Weights of a small contrastive image-text model: encoder moe top_k.
Rows from expert 5 of block 3 of the image encoder, named by matrix and row number. Rows with one number belong to one neuron. Each number is 128 + 24 x the weight over its row's rms, rounded and kept within 0 to 255. All counts start at 0. Numbers have three digits each. After the name is the row's rms in percent of the matrix's.
# up: expert up (encoder.blocks.3.mlp.up, 8x48x192), inputs 0-191
# down: expert down (encoder.blocks.3.mlp.down, 8x192x48, transposed), outputs 0-191
up.12 096:097122125104120069151137130112139156090140150112135101120099153157153132106095143095099120111156146159096128095119144129178144114126127134141157097104139135128160120094106118149151128104118160142148135130110141164162126139162123145119109114194115107175078083138121166093121147148139126103150120106151133151112147094183126149147108112137127120121130162175083148141149150141085153148148110151154124096147137166164119167104104173123114104155153174162168146118149138114129086140108167126124124099118098148122119123104091109101121160126122125095106146136095120109178099132116099136
up.13 100:107118142135165148126127081092091138115162132153125114112110139144113138163152130071115127134172136146087126134170161142104105124102123170091140161113148197168119124151109128158130123163118154137072166100120067132161125154096135126127146132113103109108126068144110148158150117152132108171111156144129139155089131120131096098118192143101137135077133146124132132077135116157110116136125116111144128131140117122094128103158115123150156146123116117108081094117105112107145094145150158148114133136131173145125149139162121132108087133110119113132153139130132147122167105095124177154
up.14 103:114103154129124120123082146143117120100129154127119111127086120128121108133143124113140101100093156139168138134155076117148095124085151105153129123128140117091119150146145154093161129107107136140151164133128087085137121127115158133147141146128121096096108078163124098144135152074087148102118122091127149118100158129130106117140116113146108149141158135092088146147100093081143080157089143099093143165143123105141132138104118123087140128123137082096141083126129150107099142139158111093181092084178169127132175108148100136105156153160140146124112141146101152152142131111114114097
up.15 095:102168184112158138141118140124128171161100104072123142098103148129161136129123154109142162160096119125139140144122132110117145145122115153149124133130158129179173132115166112130168129134109105112111131158101158144164155109117146119123115161126112154175084136087158132121141107135150130089117139150125120136077067105136094120113162122100145139078129118098067138162153145152133161080136150115116115083136113165128130150083152141165114129092114103144158121136167129139119134099150115116119136139116123105170117137088095122141113098129087131178156125090131148133127157099134137108
up.16 101:143140141144157130173125116137090131126117154136109096132112144134159126079144184133143125139152133114109152098151110115088092136129170082144126114134138156184153082158165115120134149167147131135131117107145104117178158099129118139139139146114117057120090132133075061124139120151125171164131106111132119121104097144137142138120165109137094127156138128131113166109148131120133179101105104107125109114158130102145102148125111136168177139158195099127096145136159141156143132136111136136115129161115114150116123131121136156118134136155114093142143098130147109072139117118082085130
up.17 104:095108165134122133114137106101141130144126164158121121177096150112181136113121101117101154125126144112133112118119158140112109123132152113142145100145118122116136138133157150148157107185168107176093133131122177133117128176114117141107074081140115169121127154116154130134140094131147142131175130139123146089135137120158185094124099143117114142134153111136114108092156159119146134118102077171134126087130107092122087126070099064119187099142110124138105097086106092140151131124145163144114094148153133114095140125131148131129109129074131100110087145133121133127152133154131125112
up.18 100:121110123177140132164087116080061108134168078096146084144115133132134125106108156126086118151128118134128173146120159145117159173155090097135141122102108147168118133104161105117112114091116110142142117169129135137099103143118098137124105146168123144124135143140123119081132115094131129124131185112099130134153132081133129094158160115160099126113167134176183107121119129145100143141145115145176081115139148099126105152098169126094168099163140115160131110133080145117101114116123191145121125104112102118088123132131108131118160112156110125108120135117113101142118139146127132106
up.19 104:154125134156086172118112135111156109104133126109095139117117060120131146134133187120117140142121090171152136164143138096135129171107141107089130106133120137134092132132147093118102109159146172143136073116129124117141110131137152137128087164099134107142104140096091142113097135137118113139168117156133151142075114164117142152082071111114151121164134108141101111149146099115142158138156145131145124126108130133112098092074170128148103146114168109155142100068125107093168179095120146119121117140099130098124116092112106131129107116117162133111156166163127146153096121100129135135
up.20 099:120115139103143152079138094154150164147135130121141141147149175120119163091091123109178132115085101122125093171144128149111096146141169155110140152106137184123130143137151134138177102162135135127095104139157133126119160088091097137095121111138101076131074139103125103119101154152137119143135148127102134148147107123123112088144106188131087126093085145122115119132093144154132105119107151094153138110093130113122083138153132080086178123103177105145131128107126128128135160126153104143098095125109099105124168114120110133104147127123129133106111175118112126095129126165092137136
up.21 092:155118132147143145119150136130136090126132111131146080147130100133127130124133156148114124113142127165128112108193160113087133121106096121117104138176213123183096147087157081116115154159151138090167142097118128131109122155107101160135085128131123099096116123148116126137115131154120129150091155120097119128160097120154112124134166119174107091106163090110134147112203122113139118136119084119107134101123123110154145144166135149129110167146112149118112125120140116121126110160143103101148132095107112083167098125143135103172130125164125127137133165196115102128125137148141118145
up.22 101:130110189132114111129153127156154139070091132118143153167162132074150135168131093113154150112108107130129106124139144150155114159105178107086119114116125127124154142086137155124134145152150126131092110113093133105132115066140129153115163112146163119148160184118164131164133142168156141088125118102129130152106126140154111148161085104099153110134133119132125124144121121150106099114073150148092096156106111105135092137114169106154163124152103142136095124174121116162109141127173095112133125137148120118124140124154123144129130178083128111082142103092121097140104120098144145126
up.23 092:116109137125119109156157120111170136139123155145164125194179088179096123151113135145125083124129140214146141112157132104092135091072081127160109114119117132138108114110118120155077162091133150126132104129111131140105130113112131161132102142127130172119118120140145157122155159099115145130142130131146138152120124146105126119152113097118100168136103116157119102138140158144118148102115155070122082122125147136116142148116099133120129175161117150136169156122155117054101099135124120101141129166128114134154129158097089112098137163149156119097112123144155154168119135131132134155
up.24 109:157130080143122119135139116118126089112113125195158134092107113106102114153184162128083115140168147130175118159118156111155136144162140172103133130142128093146121144110120119157102151119126096149099092142113177122121110142077113107105107127159121186129136118137140117132097133141150164113137105123142068127126163099111182070135133121094138087138107132105101146121102127127123120084129143142116159127119132121138121133136120083133116154123123152140133167118158118115149140129107133138146144139120073134180139123163078189147135162100123123139156169116157111137104143112145133160
up.25 097:111125139126117136107098148166163148146088138151103109150144122114165100121145093111137132126107116113174107134150148117079098102132135141158117124134128155147119097152150077144129129115162148158109137170154154136158100126154165051187116163127121096110120153125128133104157124128138087142068151139117152160159106123127122083120158139128156139085118186117160140137125122117122148096097159106096148110134131118079126113148135148113121151117124134124124124134108133165130162142112102112126161092163164169114091105092187151149133137121140149129136102150150148113115086129146120089
up.26 103:077160084128128146154091181081147137127128107118083116132083128187125157124146107110135127126152123127120135106137117155141120118108148086141151129113083075170146139092172134149093149106119174171134134144132137126166131132134098103133125114157142115116108128122171135115119109129113127132125133138150131098175143159133146140133117171146124156128161130152060125134122122101107132140138156145156145105180144111119127130106133103133163188109139110108114121152126133121119109089149126117162156163126126157162123094072156120103162116137100128151097181139124151099114103158159100143
up.27 101:102124143171117128113098100138086183066103135146153132109122106113119154125137103123109121142106129098130152165085082138092102126160112129161163118105123125175133137153104176115164125114130110146143111125177117151147134114133148126157138099106167155145161108117069131105143103146110135089121157114127137135121151154115133117098154141086121098128128133137125086127116121119100174147135075110184095138102128137117144134157166154130097121133158134146128101133124068150049120112102123153125115154127171149130129146135138139120120164174159130149109149122117117168118131157129151107
up.28 103:160195161158119121089151139136128133118140139113153139141093115135158150134105129156142166102131117119149130108111115167182127121144156133143156136140136130111126129106141099176120070093121088173164123087141158150092104122064119131137094132167145138148141148137124129124138166137153135137135134083117173154112111141130131148101136153141143127136114115153121100165144140067116084140102088151145093137114096065139105141106108100128104106141154128142133127126109128135143120170102107108108168113108113125117128149150121110080107076118133143152155147102070139130149131098140091116
up.29 099:109139118104137123080152136095150109098112116126123111110130126107101116115125165158123158170099135160101137117113127150143153131071134163122101105179139100117120123120108119117064132142173141110130095121128138110087149097089191114140098103101156095155124123118105126134125116130140106118116128142132092105108159138151166115076117136107133136137137132105161127111098160103136103141149179133102132156155107147151143140097098077193125116146146091075133130151150142144117131152108125115125110133139111133169105130114151145135163089147117140161088187123115155121144173138113091163
up.30 097:142145163120156153149155120100110150158135127110148150128180158139113161110107143177087046131098166104155111109141157074103143159175103114121158128190136098126107111110111147161154107121089114141093103114136173089112104141097131122117132160138141140087132100124147118153091119125105116175110162113118122152110149134125105128092105156112138137163166138131109135131119160156132143151149111130140159135147074117160108090133126154136162148099121136122142130141174136117144084139136124142139140099134078141086128100119125144117096138097149143155125118128124140125141077152131117148
up.31 100:155150112132108135159089109129112133099155115125117107140135080101151159164122129110132120098104148151153103121123119110147145198181095099120159083108127157151123116154154151120100116172120123150152106092130160111128142152091123138152132147145124079156141106089137127116145126135133120143151131154150119141105150102110129101107107115147099119096133049182159174130182144118145113151080129129119117155122118095112144126125079139174114109130132110111162163124132115140132089157146120111131104154176089128099154110155097150071092119142129135163130146109108112113127135124136143111
up.32 092:124153102113137117143085111117187147130175116128134128120158099139128135100127135135116131123119157122084176107124093147132126153116116131149121160123162129111132148148148096104121088108127102142117139139133089152118136116104092150112117120099109181153147104177134105143076115131112093113103119115147120101146094149135145110156160040141142157105156161165118150155075138151151136135144116078124103118090157108142120144132075124128162101107132160165132137107057145133165132109119126126123141145123112101126119143107108117152137188120121126143134152125178155135105116159096117145
up.33 099:146078141103137137108175146145118137111171093151115157142135160105130068123103146140108158130145112143150111125124126132139106119137108122122118101148118156160140143142119110105143112131101153147113116145115150132157131103150115147123164095154146105087124123128117128154097129152154117117166101145137107130100160158128155095120158159106098158088138170067099120102145115112138122099083123135081118168170137100116123140125134128100137120083078156112133189119134086092111124146139116140098086116150160118127081142157127147057138138162157127143085118151099142161122097103154124145
up.34 107:135150095144126140111118138161099134137150127119106151133155112119143088150127153124120141127105093174087115105117148123103101114142097140120084094132150133127116136151133113118097161165088179097102109113149168085165141161121119150090096113130132126115148132145116145139107122095079126126129104124118091128113134116158125147128176168139139148079078132105092139095136100140163092114125195145171121151176121074122106165138101151152134117132167119139134168160095109163125178141136122096140132120130137138109137081109134146101132092143141118137165109164119113145145132124128076106
up.35 101:143131162130096122160083140157096094117149109096121127108152094146112172146090141131157119137146113153112122141111143141109103105071133104157163134099132128156119147124109094119139112151045105151094154146125125155120131104142101157101130117121135151146121143132119111111093158126124105120159143148076124122133111165142137138207122134104125138099087115114121091086131154138112155183114110125163143146126148103096123119091104137109174102131112084141118113128115101107104166129105115124162168164114154097145171142107136154130096125118103135180083158142146128141132135150139117133
up.36 098:121137137149171101102111096096112142131110118093137129102109081130167159117135128128126169131150116119151120156167122109132102147142085142114159135115119124137147131134194108106133109139143153099126123110134118131151106110088114154128077103152134109147113153111114162171129103113146120122116146097124124133120110110145138108134099107125175160088106064092136085081130091119109110136157176162158135164121122131096123131138165131146137122135116146120130110146161106149122122142143067168138112127156131101151105142120109068138147204118136104155116152168117111165126146158122140183
up.37 097:103157140137162102113111141111159146155079093147107100102186136123126136123130144099140124108096133096133154157128180132135153141109105125113137124127123157114155137116144137099089146129077127191107093096142141130125105171125138131125160131119175122103100102169108134092118131121107128167150129089089092102112135112146128099139151137135147130132120123150085144138167085121126130130101096124148108147160089125158101192131099093135157145130111089120098127103162138114132103167129089105120119106133134110153098150126197105138106112109150137110095151135123129135093089079121154118
up.38 097:147123155134142096105131177136157111109125149127127111124134158174087094089130162127123123142121173181168091148116102160126113119097129183127154151152162103174093136174113132128090131184089099135091081119135129122144117149102096079152141114136112149128147134143114133075136094129126123122105153134085103126131115099136093096128143125141114149117131131139148125138131151115157148110090048153096136113132166109128091152138135157141116115131140150127102162126126114135142107161090143159150144139156148106121144088081118104148130135090137102121136147158129118149142151170143117124
up.39 090:135141105081154159117174083128128134133159090168159150132196104129144135170109160121079137142122134140117148123177142125110098087116128146185134094137114151122119129100129133132077143115133169150118091140191143184106106111113126143101165141119161125101105113075143105102139146127112111146107116124132109086142101125120115079156153139130113128111104125153138154139137132131082144119156143136155152156108166172164137123135123138120138124160085140139118138095109123170132107090156142110117136114091117074110128119104150123141140140134151172102140141102150148092131097123118129130
up.40 098:156149123136105150103153140131153118156111114128108160142061143103093144107150130130137164142109102121193148108094110134113117114136127127147159103129121146125124156197147099163153104135157167133139096162100118176167110141074154165146102160081161119099143149140159075114151127146114101140120145069101121163126138135132132112120139128148120130128136104116159079147170125130118157134165125127080131115107106134117125175098130117153134124096103090132141148140096134144145116135116102124117137101153157136110133157103128140156164150098101141134103077137157132137092147102137140091
up.41 101:091156068163124096126179141123169145169134140155143134088156140118138132130141099117121110059113118140128140124128125149162117131178163116088095122070138155137109159124088138128141125177106107071145118091145146136141130123116142113125117166165150120154120131122150095084113121126136096113161108118146125130107118137140132137160146146169113135101133147139131102122101129173133158090133124117129120151122114113144130148144103097156100089114096140148096093155084109123139149125130125129123110115109078127076149111076124144103095116155156154142179151150136129091120125151136124183
up.42 092:154131137135136142170104164114112115118155091161078090134151109133119157098161157146134180153121111168133121075144135138113127121144116140115123132119107117104164137113147097114141123131102149133140104078099155125086063126132164126143166130109107103110100098099122150094097137126157110117155148103134111128109126167132089074144122110112142095155118113107122144094141132144133156133156169165125098122112129125128129113132077134188138141134145151175126139171123177134127121108114085121104108137093125123143095120131100110113145170189130103108147096134106116138141129189111140102
up.43 103:125144092143084109150117161130158159089121145140131147156145126170120119087102123134136123086094152144090182141105105154111111138141130135164113144072102159142076126129117109085134177156163137133128156113112138117116144110114137186131110127139120143104113147133134138121076137087159168129093099146128152124178173080141134111107139114131160159125142142133182144084124127116150114110130117116122140105145162139128150114148095102122107134113143132125103139135091154124104129175198097123137122119157118139131132128109145159149086129153125154158181142134112143152122142100111177121
up.44 104:114125152113156089110122139126127182145126138129137169150076088112113099145104141164115150131121171073124113098143136133139110105134117114127125119132173174153149131131166126140106093124140085145081067180123108200143106124116145128113061133130138120113120149128110120153129104123125138134103149131095148115154135144108093122122145143107117152171122123095113149100116136099116154129120108120164112144110132128076110115116131171122123132144158127139114104133088076159141143138161105114155143187133094127091162155115112128109148166138135161124128115127128116116132126114092071079
up.45 101:115103132127128130132115124141121190105155133130160110129121109099126126123140138124148138119137134118124090070109163116122147152166120145134143131139128115122147101137129135131128117099132120082166139138105164185089137057127163107103144140144102087106107108157135153161133115177132150089140135094151162119112141142136131128158133126093094127123158121144108120144163150162092132178183085132133118118149156153138146186146107169123154126118069139126087125078131120120083100132145112124117120107127135135183145113092113109074104126108146132122125120105089130071127150116119139166
up.46 106:101115099123122109100116153107077125092152115141159165092142109105113148119120131125134108132117124114154130099097091144174155121097148132096093117146133144114135105120130129160134120084121149110125098111182151110124143112089135139121111104137088131181143153095115131135083132103130177108155155134167132152144105162118147178142165084150103145139142164126174105119157161154120196164118134141102097080108152136125112112144157179161139121123126131101158111113125134163115112120147148114144114134113099149139163113117146124164090137133114152118105106166117151170138166135121166167
up.47 099:118203131127142139140140130147156122091114088177129142116182125117099157143121152160170145147072131123125102129101131117144125137149115175112115146159155118101128136133150100161146127124095130174108174159115121178137111127116130157131106120149130128136162135115130095118111097119126099106077081100132153099146137094165115108140142139112154110128107106120086115147139110127094164116139138114139135098146160111150114131154142115128152117130159137128096129158115105149149128044107116154117103134124164119120119093156108136091089131090134143084129139143125097095171075129154161120
down.12 095:108142134141123091121054146077125104149111143135162169133117096116115169159099112124111112122135106146135144149143096143107111114107085108157134142144144094101110152143116152106132155148139138138137120090121115098188127188118134143123082127130135172143121173100142132150119129135103145109135092117094118080147157173095114081102152089129130121111137093092074123138110121112101155125129153153143127145119120162133101127171116100123088140181134138129119124139136152149168185123116130102140105108136147144153149164119143137105122168148138123108139143147077147110086146125096152142
down.13 102:116123100115118129112087129094130137102115196100109111127108084102133116154124083165131060157160124101131108160135089142118117128141175157135133139112160169107107193134141156108134119131155106123116107119157102111138113135147119131089132120159089154151120121132166153104127118103123096113110153071135096189136180123129119143086102155156133175174136097131132127135107105159087113159165143124106122132156154113111114104098140113126106145153120145130100104166159159114170122127151132141114135142126153106100109123099125113096126112116150097129130138103112112112149098119111084150
down.14 103:125161123111107147116147145154092181109133092150142103124144153111091135117085138135084144163156123149079108122169140166172115110179125134134111192131143110143129112147112116116086090109134076151119142116110112130102127149138180133140105150161092102114118162136084182166095139097139111116126133121120108117117121122128110131139077132110136109091142138109127068123109195117124158139108149133161135125125122150156130086179136110114111153120120107089126120106115122147148137150131135112149174160161099130149112114153129133120143108108128135144115155136145132156136067150143092138
down.15 096:170119152091173146133159092161105123115146154129130124080127150139091117125121160120141104093180136148147133118138149112095126116162107141144115086142113101137152159146094118128138109164148133144120132069151143175106154148136130125131122131104172123117089157167129096135181124148108156106129119104117159105170163123121151099109104088151072146161142120115104164156143147137135160121123128091147118188108086133104121119185118129126137099141121153120093147131167101130128130147122158082149155086118158156151147134097148146125094120133149108087138114120113109122138122122085111133
down.16 104:144122175138144143117156095126145126140152147122105140145118115126140152119150125154138165127136164131128123131123133189126160181133131157120124135127094132111142191143154181120131110138103172114148111110108101155159139118117111122133132146160063130125163094106114109125114144133147130158118146145086099113130104109134100126142089104084106104100166091121133147117123149146096155124144156084095115137126127121142142117138104102145157170104048113146101145121127156133129134161104093182082143139149129079113149125106116131145131081096138111190123134124154140157139100143119075136
down.17 112:133128134098125108141099124118123154116110090099139090163188124122127122131128122152129087123119175112121169101141119126072095142129138139107116115171130116137148141141148104101107138105157134117105168175133118092143167166106074129127137125117135142123119104143143169113088116118138164116116137150142153141085133111131135142131123097130156138124113143101177116146082135118143095134126152136129088102089110131144160114138114144106062154126177102091167134109131141151156119133104138121098099119142110123123122164067113144131132106127088096125187098159133169199136139128099143122
down.18 104:148145118120141129097122174131173188097081135124149137094144127118125107134118121115143136109122138122131095160107087115169156131125119109152111103101126117184099173125116104166149113116160087096105119120163180132109136103151152121118131175118167098182081129093143117154151126125140117083105118115133098159139150067158156159121129122141109106131110124118088146112132097122143166102109097135109158080115137115112104101115140149095121181127092108105129122156107139152125144098152134146146141168119135137150155129098124098146132140104115145108125163135135084167120102166144128146
down.19 094:103165116143141124124118093111089101154124131157145097145144142126156117114169141185116122177104124118106072107130115090160139117121146113108127122134126160144075161141127128129122155104139086145100119128082146095128129164184152155136111117145136124185123139127132092142153116111161140122128125134156102115162108128115100151092166143117113110137129114082119123133141115145148190095139118130123163139164153109098131130131136113107140173153105100117116128143161124112115136144162109078102116093165133129070101141150062167104139137111089166120119157126133139099148119094133139089
down.20 099:135065168125159082117163130115149138091131102100144115151090148122161113110151154131132145143094098130128139104170133174126115130112108128098132148121142144158163120161144142166147114139161135112105127132129145128114079156109128114148120081141109162122105125106111095120116150148106112148132106114108124078116143100086124128145103150143132108138158166130128101140121110126079122161108154087172118153154143159118129129156121145155142182130152158109072109114106138132084176147153150156113135106127161131168103083121071129119131076128113147129111106157161123118150144129106115078
down.21 100:105128138149138119153111127166134118166144167102148142163135096147155120168123103159136126116135127167086159091134130121118162170136135124081123089138173159156121136144099123069138108160109140101111122121142134132086116102161135133130161105119102077092151101099136135123147102132114164114150098103130159159077183159126157146170172136113107170176122114132120107142110134133160130106127114094142105176104104134145135084101116127103122121149129102143115104148147151147152097130134152103132092097117127126123167116103148129159100129123130118158097132158128182096145092144135115156
down.22 101:087108117110168099121148117131078084114145126176154106124132133092120142167109126186109125121152110124158176131128144104148119180111122142133163061146134145172169067145110148144121137063121128145117138115131121154101133140144119102145122094137133084139190170104127146168129127118117130147169162145122102157126170088139133156114161114145131090155128143136135134168171135135139116139071110148126142108100139137139137091124093059100115125129109125128128113105109124159117137166106124138121108145114112153109150130136094116096143122117128158141149118146121100116138141112111148125
down.23 104:153084133174183125174121137132154126151101111156113163062124132114150159093131122095134114155184148159137127143114131115093113131100135121116155157103139144112122152116120118122137108130142118072114137125129164119156097158088110162115192124151140133123121158106128149116149148124142144094130149115120134140117104146092083038105110134144088117141139156134097107126110124134112158144137111108129113090144155141123114108094131111147101147134156150125110125156112152144137099152126165140156124118127092133123133078135113122069087141168144124132109106101172100105160099115147144106
down.24 094:162166082151150084108070119100115184134107125130127125145119068149134131165135105133095118120141112112120155115119121164072096151134167128160102132128114112147103080136118147132168122080148126160173116093137121135164161109089125124140091125153137117153117156114115120095119133122162110117144163059146145122120129157107140132131123147122121144128105188146144105160154102147145156143157150084110105112100142147089106153159135114133160172121097124137099121121139137131133126140110156123125129117154124095108136132126095104123114117181102147131109100137086177147100142132142124164
down.25 096:090104100145151142129086150117182119193104116143092105135095131095143141093128136107143122137103121125138138106121120134135103114118202140124146140096174115127138136128107154118105142102149111097128113126103123137098136099119129135089079138146104161123092162149132149138145152137174161104144158118128111094128163136093139119106143083129139125098104153125107128152075132159077171158144126149053120099118083126132099081147105174132105107132146101084110108131146126156129142125136117101141112104129107146142130153145138162165119109101114152128131126117102093108104139117108100169
down.26 099:138110153141146122134151128123136082137119134137145161112140147167095113096132147144105108123111150151131124105152168122163060137135138082153102157098156128120106115124128133130124103089150115133181107133174146156140146111144104121121158133164094136157146153147124126140099099095085174129114175160098154141144127120116144120144148141171166071101150103136104138126106158163088146124112118118142131116140092104127098133165086096169135105160131147136160115145087104119122163101125140172111122141145073110108115110187094164117098156141147142128156092133112102127123136118136133090
down.27 097:132127082149094119098134170131120127134091109099126152167090151135156142119109136099191101092133150062139152097136100126142109149179125111154148168077097141103132108149066137185136129126147129132123114135111129153102123107087119117130124143086151118151097145126128173132136122118131119140167134123149128065127129171132119138150091144122144120108149125098150116135142104103095116136151146121105128123135143119117105134140158106165088157116127096157125097118154091137135105092097138105115113125150086106119115169166112125119134094186115088117087140150114078109122125123122121127
down.28 095:147107122155139120137111124156125122133164151127160118163139161108098155122128181122108119130127175112094101116120130137104117103097090127163139151164126150109106134088136142086140135137158159110133134120132116160130117143122111118119099168105137107046148170131126098129101138142140142134168134109170130142087096119115128089134163114140180115108163060102117113111117129174157160125138155153107178121115132110111143119121141136132137148159111138072075135170128147160149173099140141142128081129145140108166122123106179140134125138105107168169107138085134137129141105136110127142
down.29 102:106158126150137131151105105158126126125114080120146128116138100116110170108138136119102121142119134126144090069122126106082160132123093102129136085117138149125102121195162178136129089112154111106116131129194100133117119129128146146135105119142122130082111104119113108139112159116144147111147140147090148133165160121184129092149127121132134119095127123113095104183141122113133183132096142137122101098110123118104117082141086145096112118087134125148119139129102120165158095101135121158117087106121101140089172098137109136167092117065131151151183109145131110110120127130142102100
down.30 100:122192149131159077145140138147107152143131115101099151088138149191103145112109150154143131134132127089105133146125140153149091135129118092114113134088114114134132179131153115110123115187127139133113111110127196126159120100130130125173112139138131114085068129185118132155120100105151116133120133158144098090145107158161122132150150097085107112109108146141098121101141111129156123106117126140102129119120145126144081144144109131136132134091177139175138184155128099106167147143125142123104110093165089128129132151150140114105136098116122135145145146190145135135136156081119154119
down.31 113:129138125111102139123084090123141107130089133146104099126118113136145122116163099143150077130120136127110132144147168108135122082128082066108105136130090175133140125115148128132103142157143089100115191128114099174101074145106113162131145121147149095184153113113096172161110141136097132140130176103152134103148131106127141124146151074114138137130096101128137103113112120120133120109128146115147115126142155133143162166094085131132125109135112104120140086142174131130135133161136116111099102136138128129091126146175155166158132150164043126135138135146137125081136126139118124156
down.32 106:129192117115139085150125128134114100127074139102161153093086136162130139118140092126135120120128106118126100146104099076143117136127098122182100144120150183126152177110109122093148100117109152152144084137074125153142129105129145126149107092157132102097122132158154093097130124142134180093175113128118133106132164156154130125135143093110113133122108088145140105110123141126112115136131140114118092164136163116141089191125117130137124083145122135120147149083153170093103128130160102140150097108117114079169129138145090101102099139114118153098147128106134119126105131091140146134
down.33 110:114141083113168107090183165130108118127140129111121164131135137106167111131112136120150115162132121124138116115185123100152116150105118135156106167175113150079116163117155096137151109117120106094170124152140129084105152113159135122104149159176133152121084134133167140153124154162168149122145133117162138123155146136154094120110091167115133124119119127092117152106113152153105125124142104141122126133156158184097115165106156110151101127176122146129096132117163116090139153121094127104143132056151147074130126121142107141091143145142131130086122122154104105124137163100105145156
down.34 110:154166120145140152117121113155120127104134139117125094086124159113156135126094099134115155083150138150137142112075165149142154134113118145119158131176103090162131098152104070127141107117165107135129118134120148115137117107158125130116149118097118116123137122152170155113081151100155194084063133103111139113090125128122129131125155149100175130118100111137146127162132160101146144114121164114155100121148093144085142112157173132068157125094168157148143133131192085129106130121132108146124149122132133111116132111127091143153142136114140130125155166103158117111076115138151141106
down.35 085:143071145105147122134139154145153102156105103170128094129103143116104128159111103116164149153171100102132148153103111142160156113049096115112113159106177092129145151125099113171102112116149114141129175159130201146122123149106119161149162110120102164130122130145151168130141121134128124109149122140074110129147127100103125145142095095119110091094129159131150130140125070129132084114116137123122159152124143119157136112101126138142082117142146079161151133146140125087108123195157098146123128144127092148153115127105105151142129141131096116150104119109133145117130107129104101115
down.36 098:112132157126116130163109111137127134126115098116109168166107098145118108145120133112119164122151125147128142080148124160189090094112137119124115119140125143157123092113121066147124113118129116134133102089152147111108143127150159133182105156132091107096149152113162113087143141150143133157103089119126160151109109111149117127167132126130136078110126152107103137114116079128164168086136169151148107146122086141163130092172156110160147151141194124136091126144125148115117150124144127116171089113108153098116114134127129164106149123154150116090145200150114120106140136166127107155
down.37 104:161129152089119145125150114122137122145137135119145122109089158120112111121158138147105160129110122114110135156144137129116129101107104144122093154133157153125087126118159135146098126119130139154094106111118137122110127155139091073094123142132120129097106156111146060121116141090132092140112144163134120125131154129130145155144147116113099088100147081116128164113133149151108107103133112127127120097133148117139123200136183117137143121078155184109142125099121089154118047149162139184094152156140106171153160099097149097130125098102143146142090139119095107164116140127142081107
down.38 100:097120153123128123133105123120092127136134137161101107155132149144142112171155141151122156076126157138093137120124079136131127146145135107104131130139137123130109129092109105115074103150183140163101071126131114150112160154143146104114096139133089139122139098126079130153140154090134120133154102162107141150157129163132137134162140143116118134095111090119147080167157152082127128121072186125154094116070106171097077098139115118155118125160123127099107153107163133136144142129089102146134121125103112147176121117094110120142143123157113119124165132146157093115098074125111139126
down.39 092:121114111123143083107145137085132093146157108132150154109100112150124141147123098150142108141140131139118130122140098106139155150089136087133110142147103100078146137145122156074172113122123178134176113142141111109077076079134099108101148108094115119133159084127146127117153109125130160137178139152160112135119129094106041114095103118123141147118157104116121133157110104142138106126101176141122151150108161140144145148136143124153111101145128110121110113108116155147135099154118169111129139100131125121170118087155125140111142097155143108092157143095124161086184109150137104119
down.40 103:084149129151150137100126150103120154152136123130160127105116122139091137135106162132144126149129119118124124134137132161153143140089186178148147098093101149156136147105086090176091150104098145152099085121120128119128163119101180085152114141125163181113168138164185125118132140102130123153110134043126112135130128131085144100114139127131140116151170171121138130101123129119114129161153127135138143102116133120135150134146088112114130128125114098109161120177140130142117132156085155119101131157145121099166129127108146132138115108095107146127091083089096130143094159175133106114
down.41 093:142179130151135124122095115112102150077135123098092120137147113105161141142115137097146091140137132092132106162117119140139126107149112149108117169133130151073148156170114118119176130145127110092168145093127126130079174091154092145194133123123129136138118135096162125121109132128154133121142162142121070094152175125076158106083125148118161132144135080123118160121101138139103133118135108095107103173120133129146124103156165131132130137149124101158137148128154134151115122071139135158145178173070121136115142133153131136158135184119156167145113130149136138129119134108126127126
down.42 105:098112119148104138082170122118118157104122109124132176092125131109192156141098163162126140140129124124116146139112146080122128093099117160135132159115154102148135139147103121154119113122161158123100124108145140106136102122123140115083132166152106147123154118128174098097131107136165114116129141175135173080156170097171131113139074180132095131151123146159138117124089139109173113141136118137116126083124087126157145147090131135168140121124169129069112126138110130118078112149140095104122104098113102139128124116099141120087106094094106111131136084145127119117145091124123171114
down.43 103:119166133148122124148131152135122150154131110099069104113127130133080129171147142129148138125133073112112138155146105114126143140133129097136123177115109121138125142137128148128098142118143124118137144085068110112133152118105137155073147128091142136070123138113141115143108099158187119158127094118168104099147077156109109165134166098171144123111158136122159118081108159172191132091140102143120159137116117127116145126131127158100138098102130172129120109134112125160075136138086117098142139093136146147115120157152150103086103094141107158153126111109117151153146126122087096122
down.44 102:154091148149162090179095146129120133129121113115093112166120106115110134173129126103124162157083118127095128161152131146117143110155128098093115165107116108096161094106111128145136166131119101098141139139099118162109106123116154101179094157133149173111108141144132125148119151150102065182127154120098103087155115119141122165176149132104127098113128145137149170115139161099160122116092130175161114098148145117152109127146159123168150151141128137096128085099141142133128158157120117161136096130138115159154106126134116108162170082134136143150147148109124139091150110132129175131
down.45 105:126107091133134100071120116124123143155143156122153096114110150124129095168158133152167138135108128120115161109123146133103117139097116114150135162163115132163168150117124128161061112128115159087128068140111128118117127154148151097115163108117134138155142115142122162153145152164125143118123150128155137122166139144086141107138129095150136142133130124111134139090150080121092174168138151104141096077117137124128113169147095139107105142184108132153101092183143102115073106119127149150098097110089140134130128085107150129145095111136141114111132122167112202120132132118105141109
down.46 098:127139122123113115072130131132105109141126165135128150142110119167120156114126148117124157098138133114135151134092101099161155135094135146106139101137142103103142147162112114149141091137124034104133129110118122137114110111139149105180087068095128176154138128149103114174128153145120101154139102152115103135179066158128127136153132119145141096153139120140130127116149132115138172138125111139076122130182117133139173149168149148185128089130128134130104106183128116158120119084115113120108157129144130144145102140130136141125126157166106131118076099158141110136139146115140176159
down.47 096:074090081160150118128118145133117121148103157140106117146119125122123115179124095091135144160147152129131120169119150144072126113160174134133149139122144079153133138153113160096103120108128112114184146094132108153160115137147151166155113102081161111128127144122118120160135151154125116118081136094125111162129172129124124190119140134127138110179112147146074139114162137100105117096157120100139130103140170130137119131148113098165158120124148180125128113114090111153128117163145154111133109164105161086107120124105134116174144124134082134120109157095131129088121112140151165145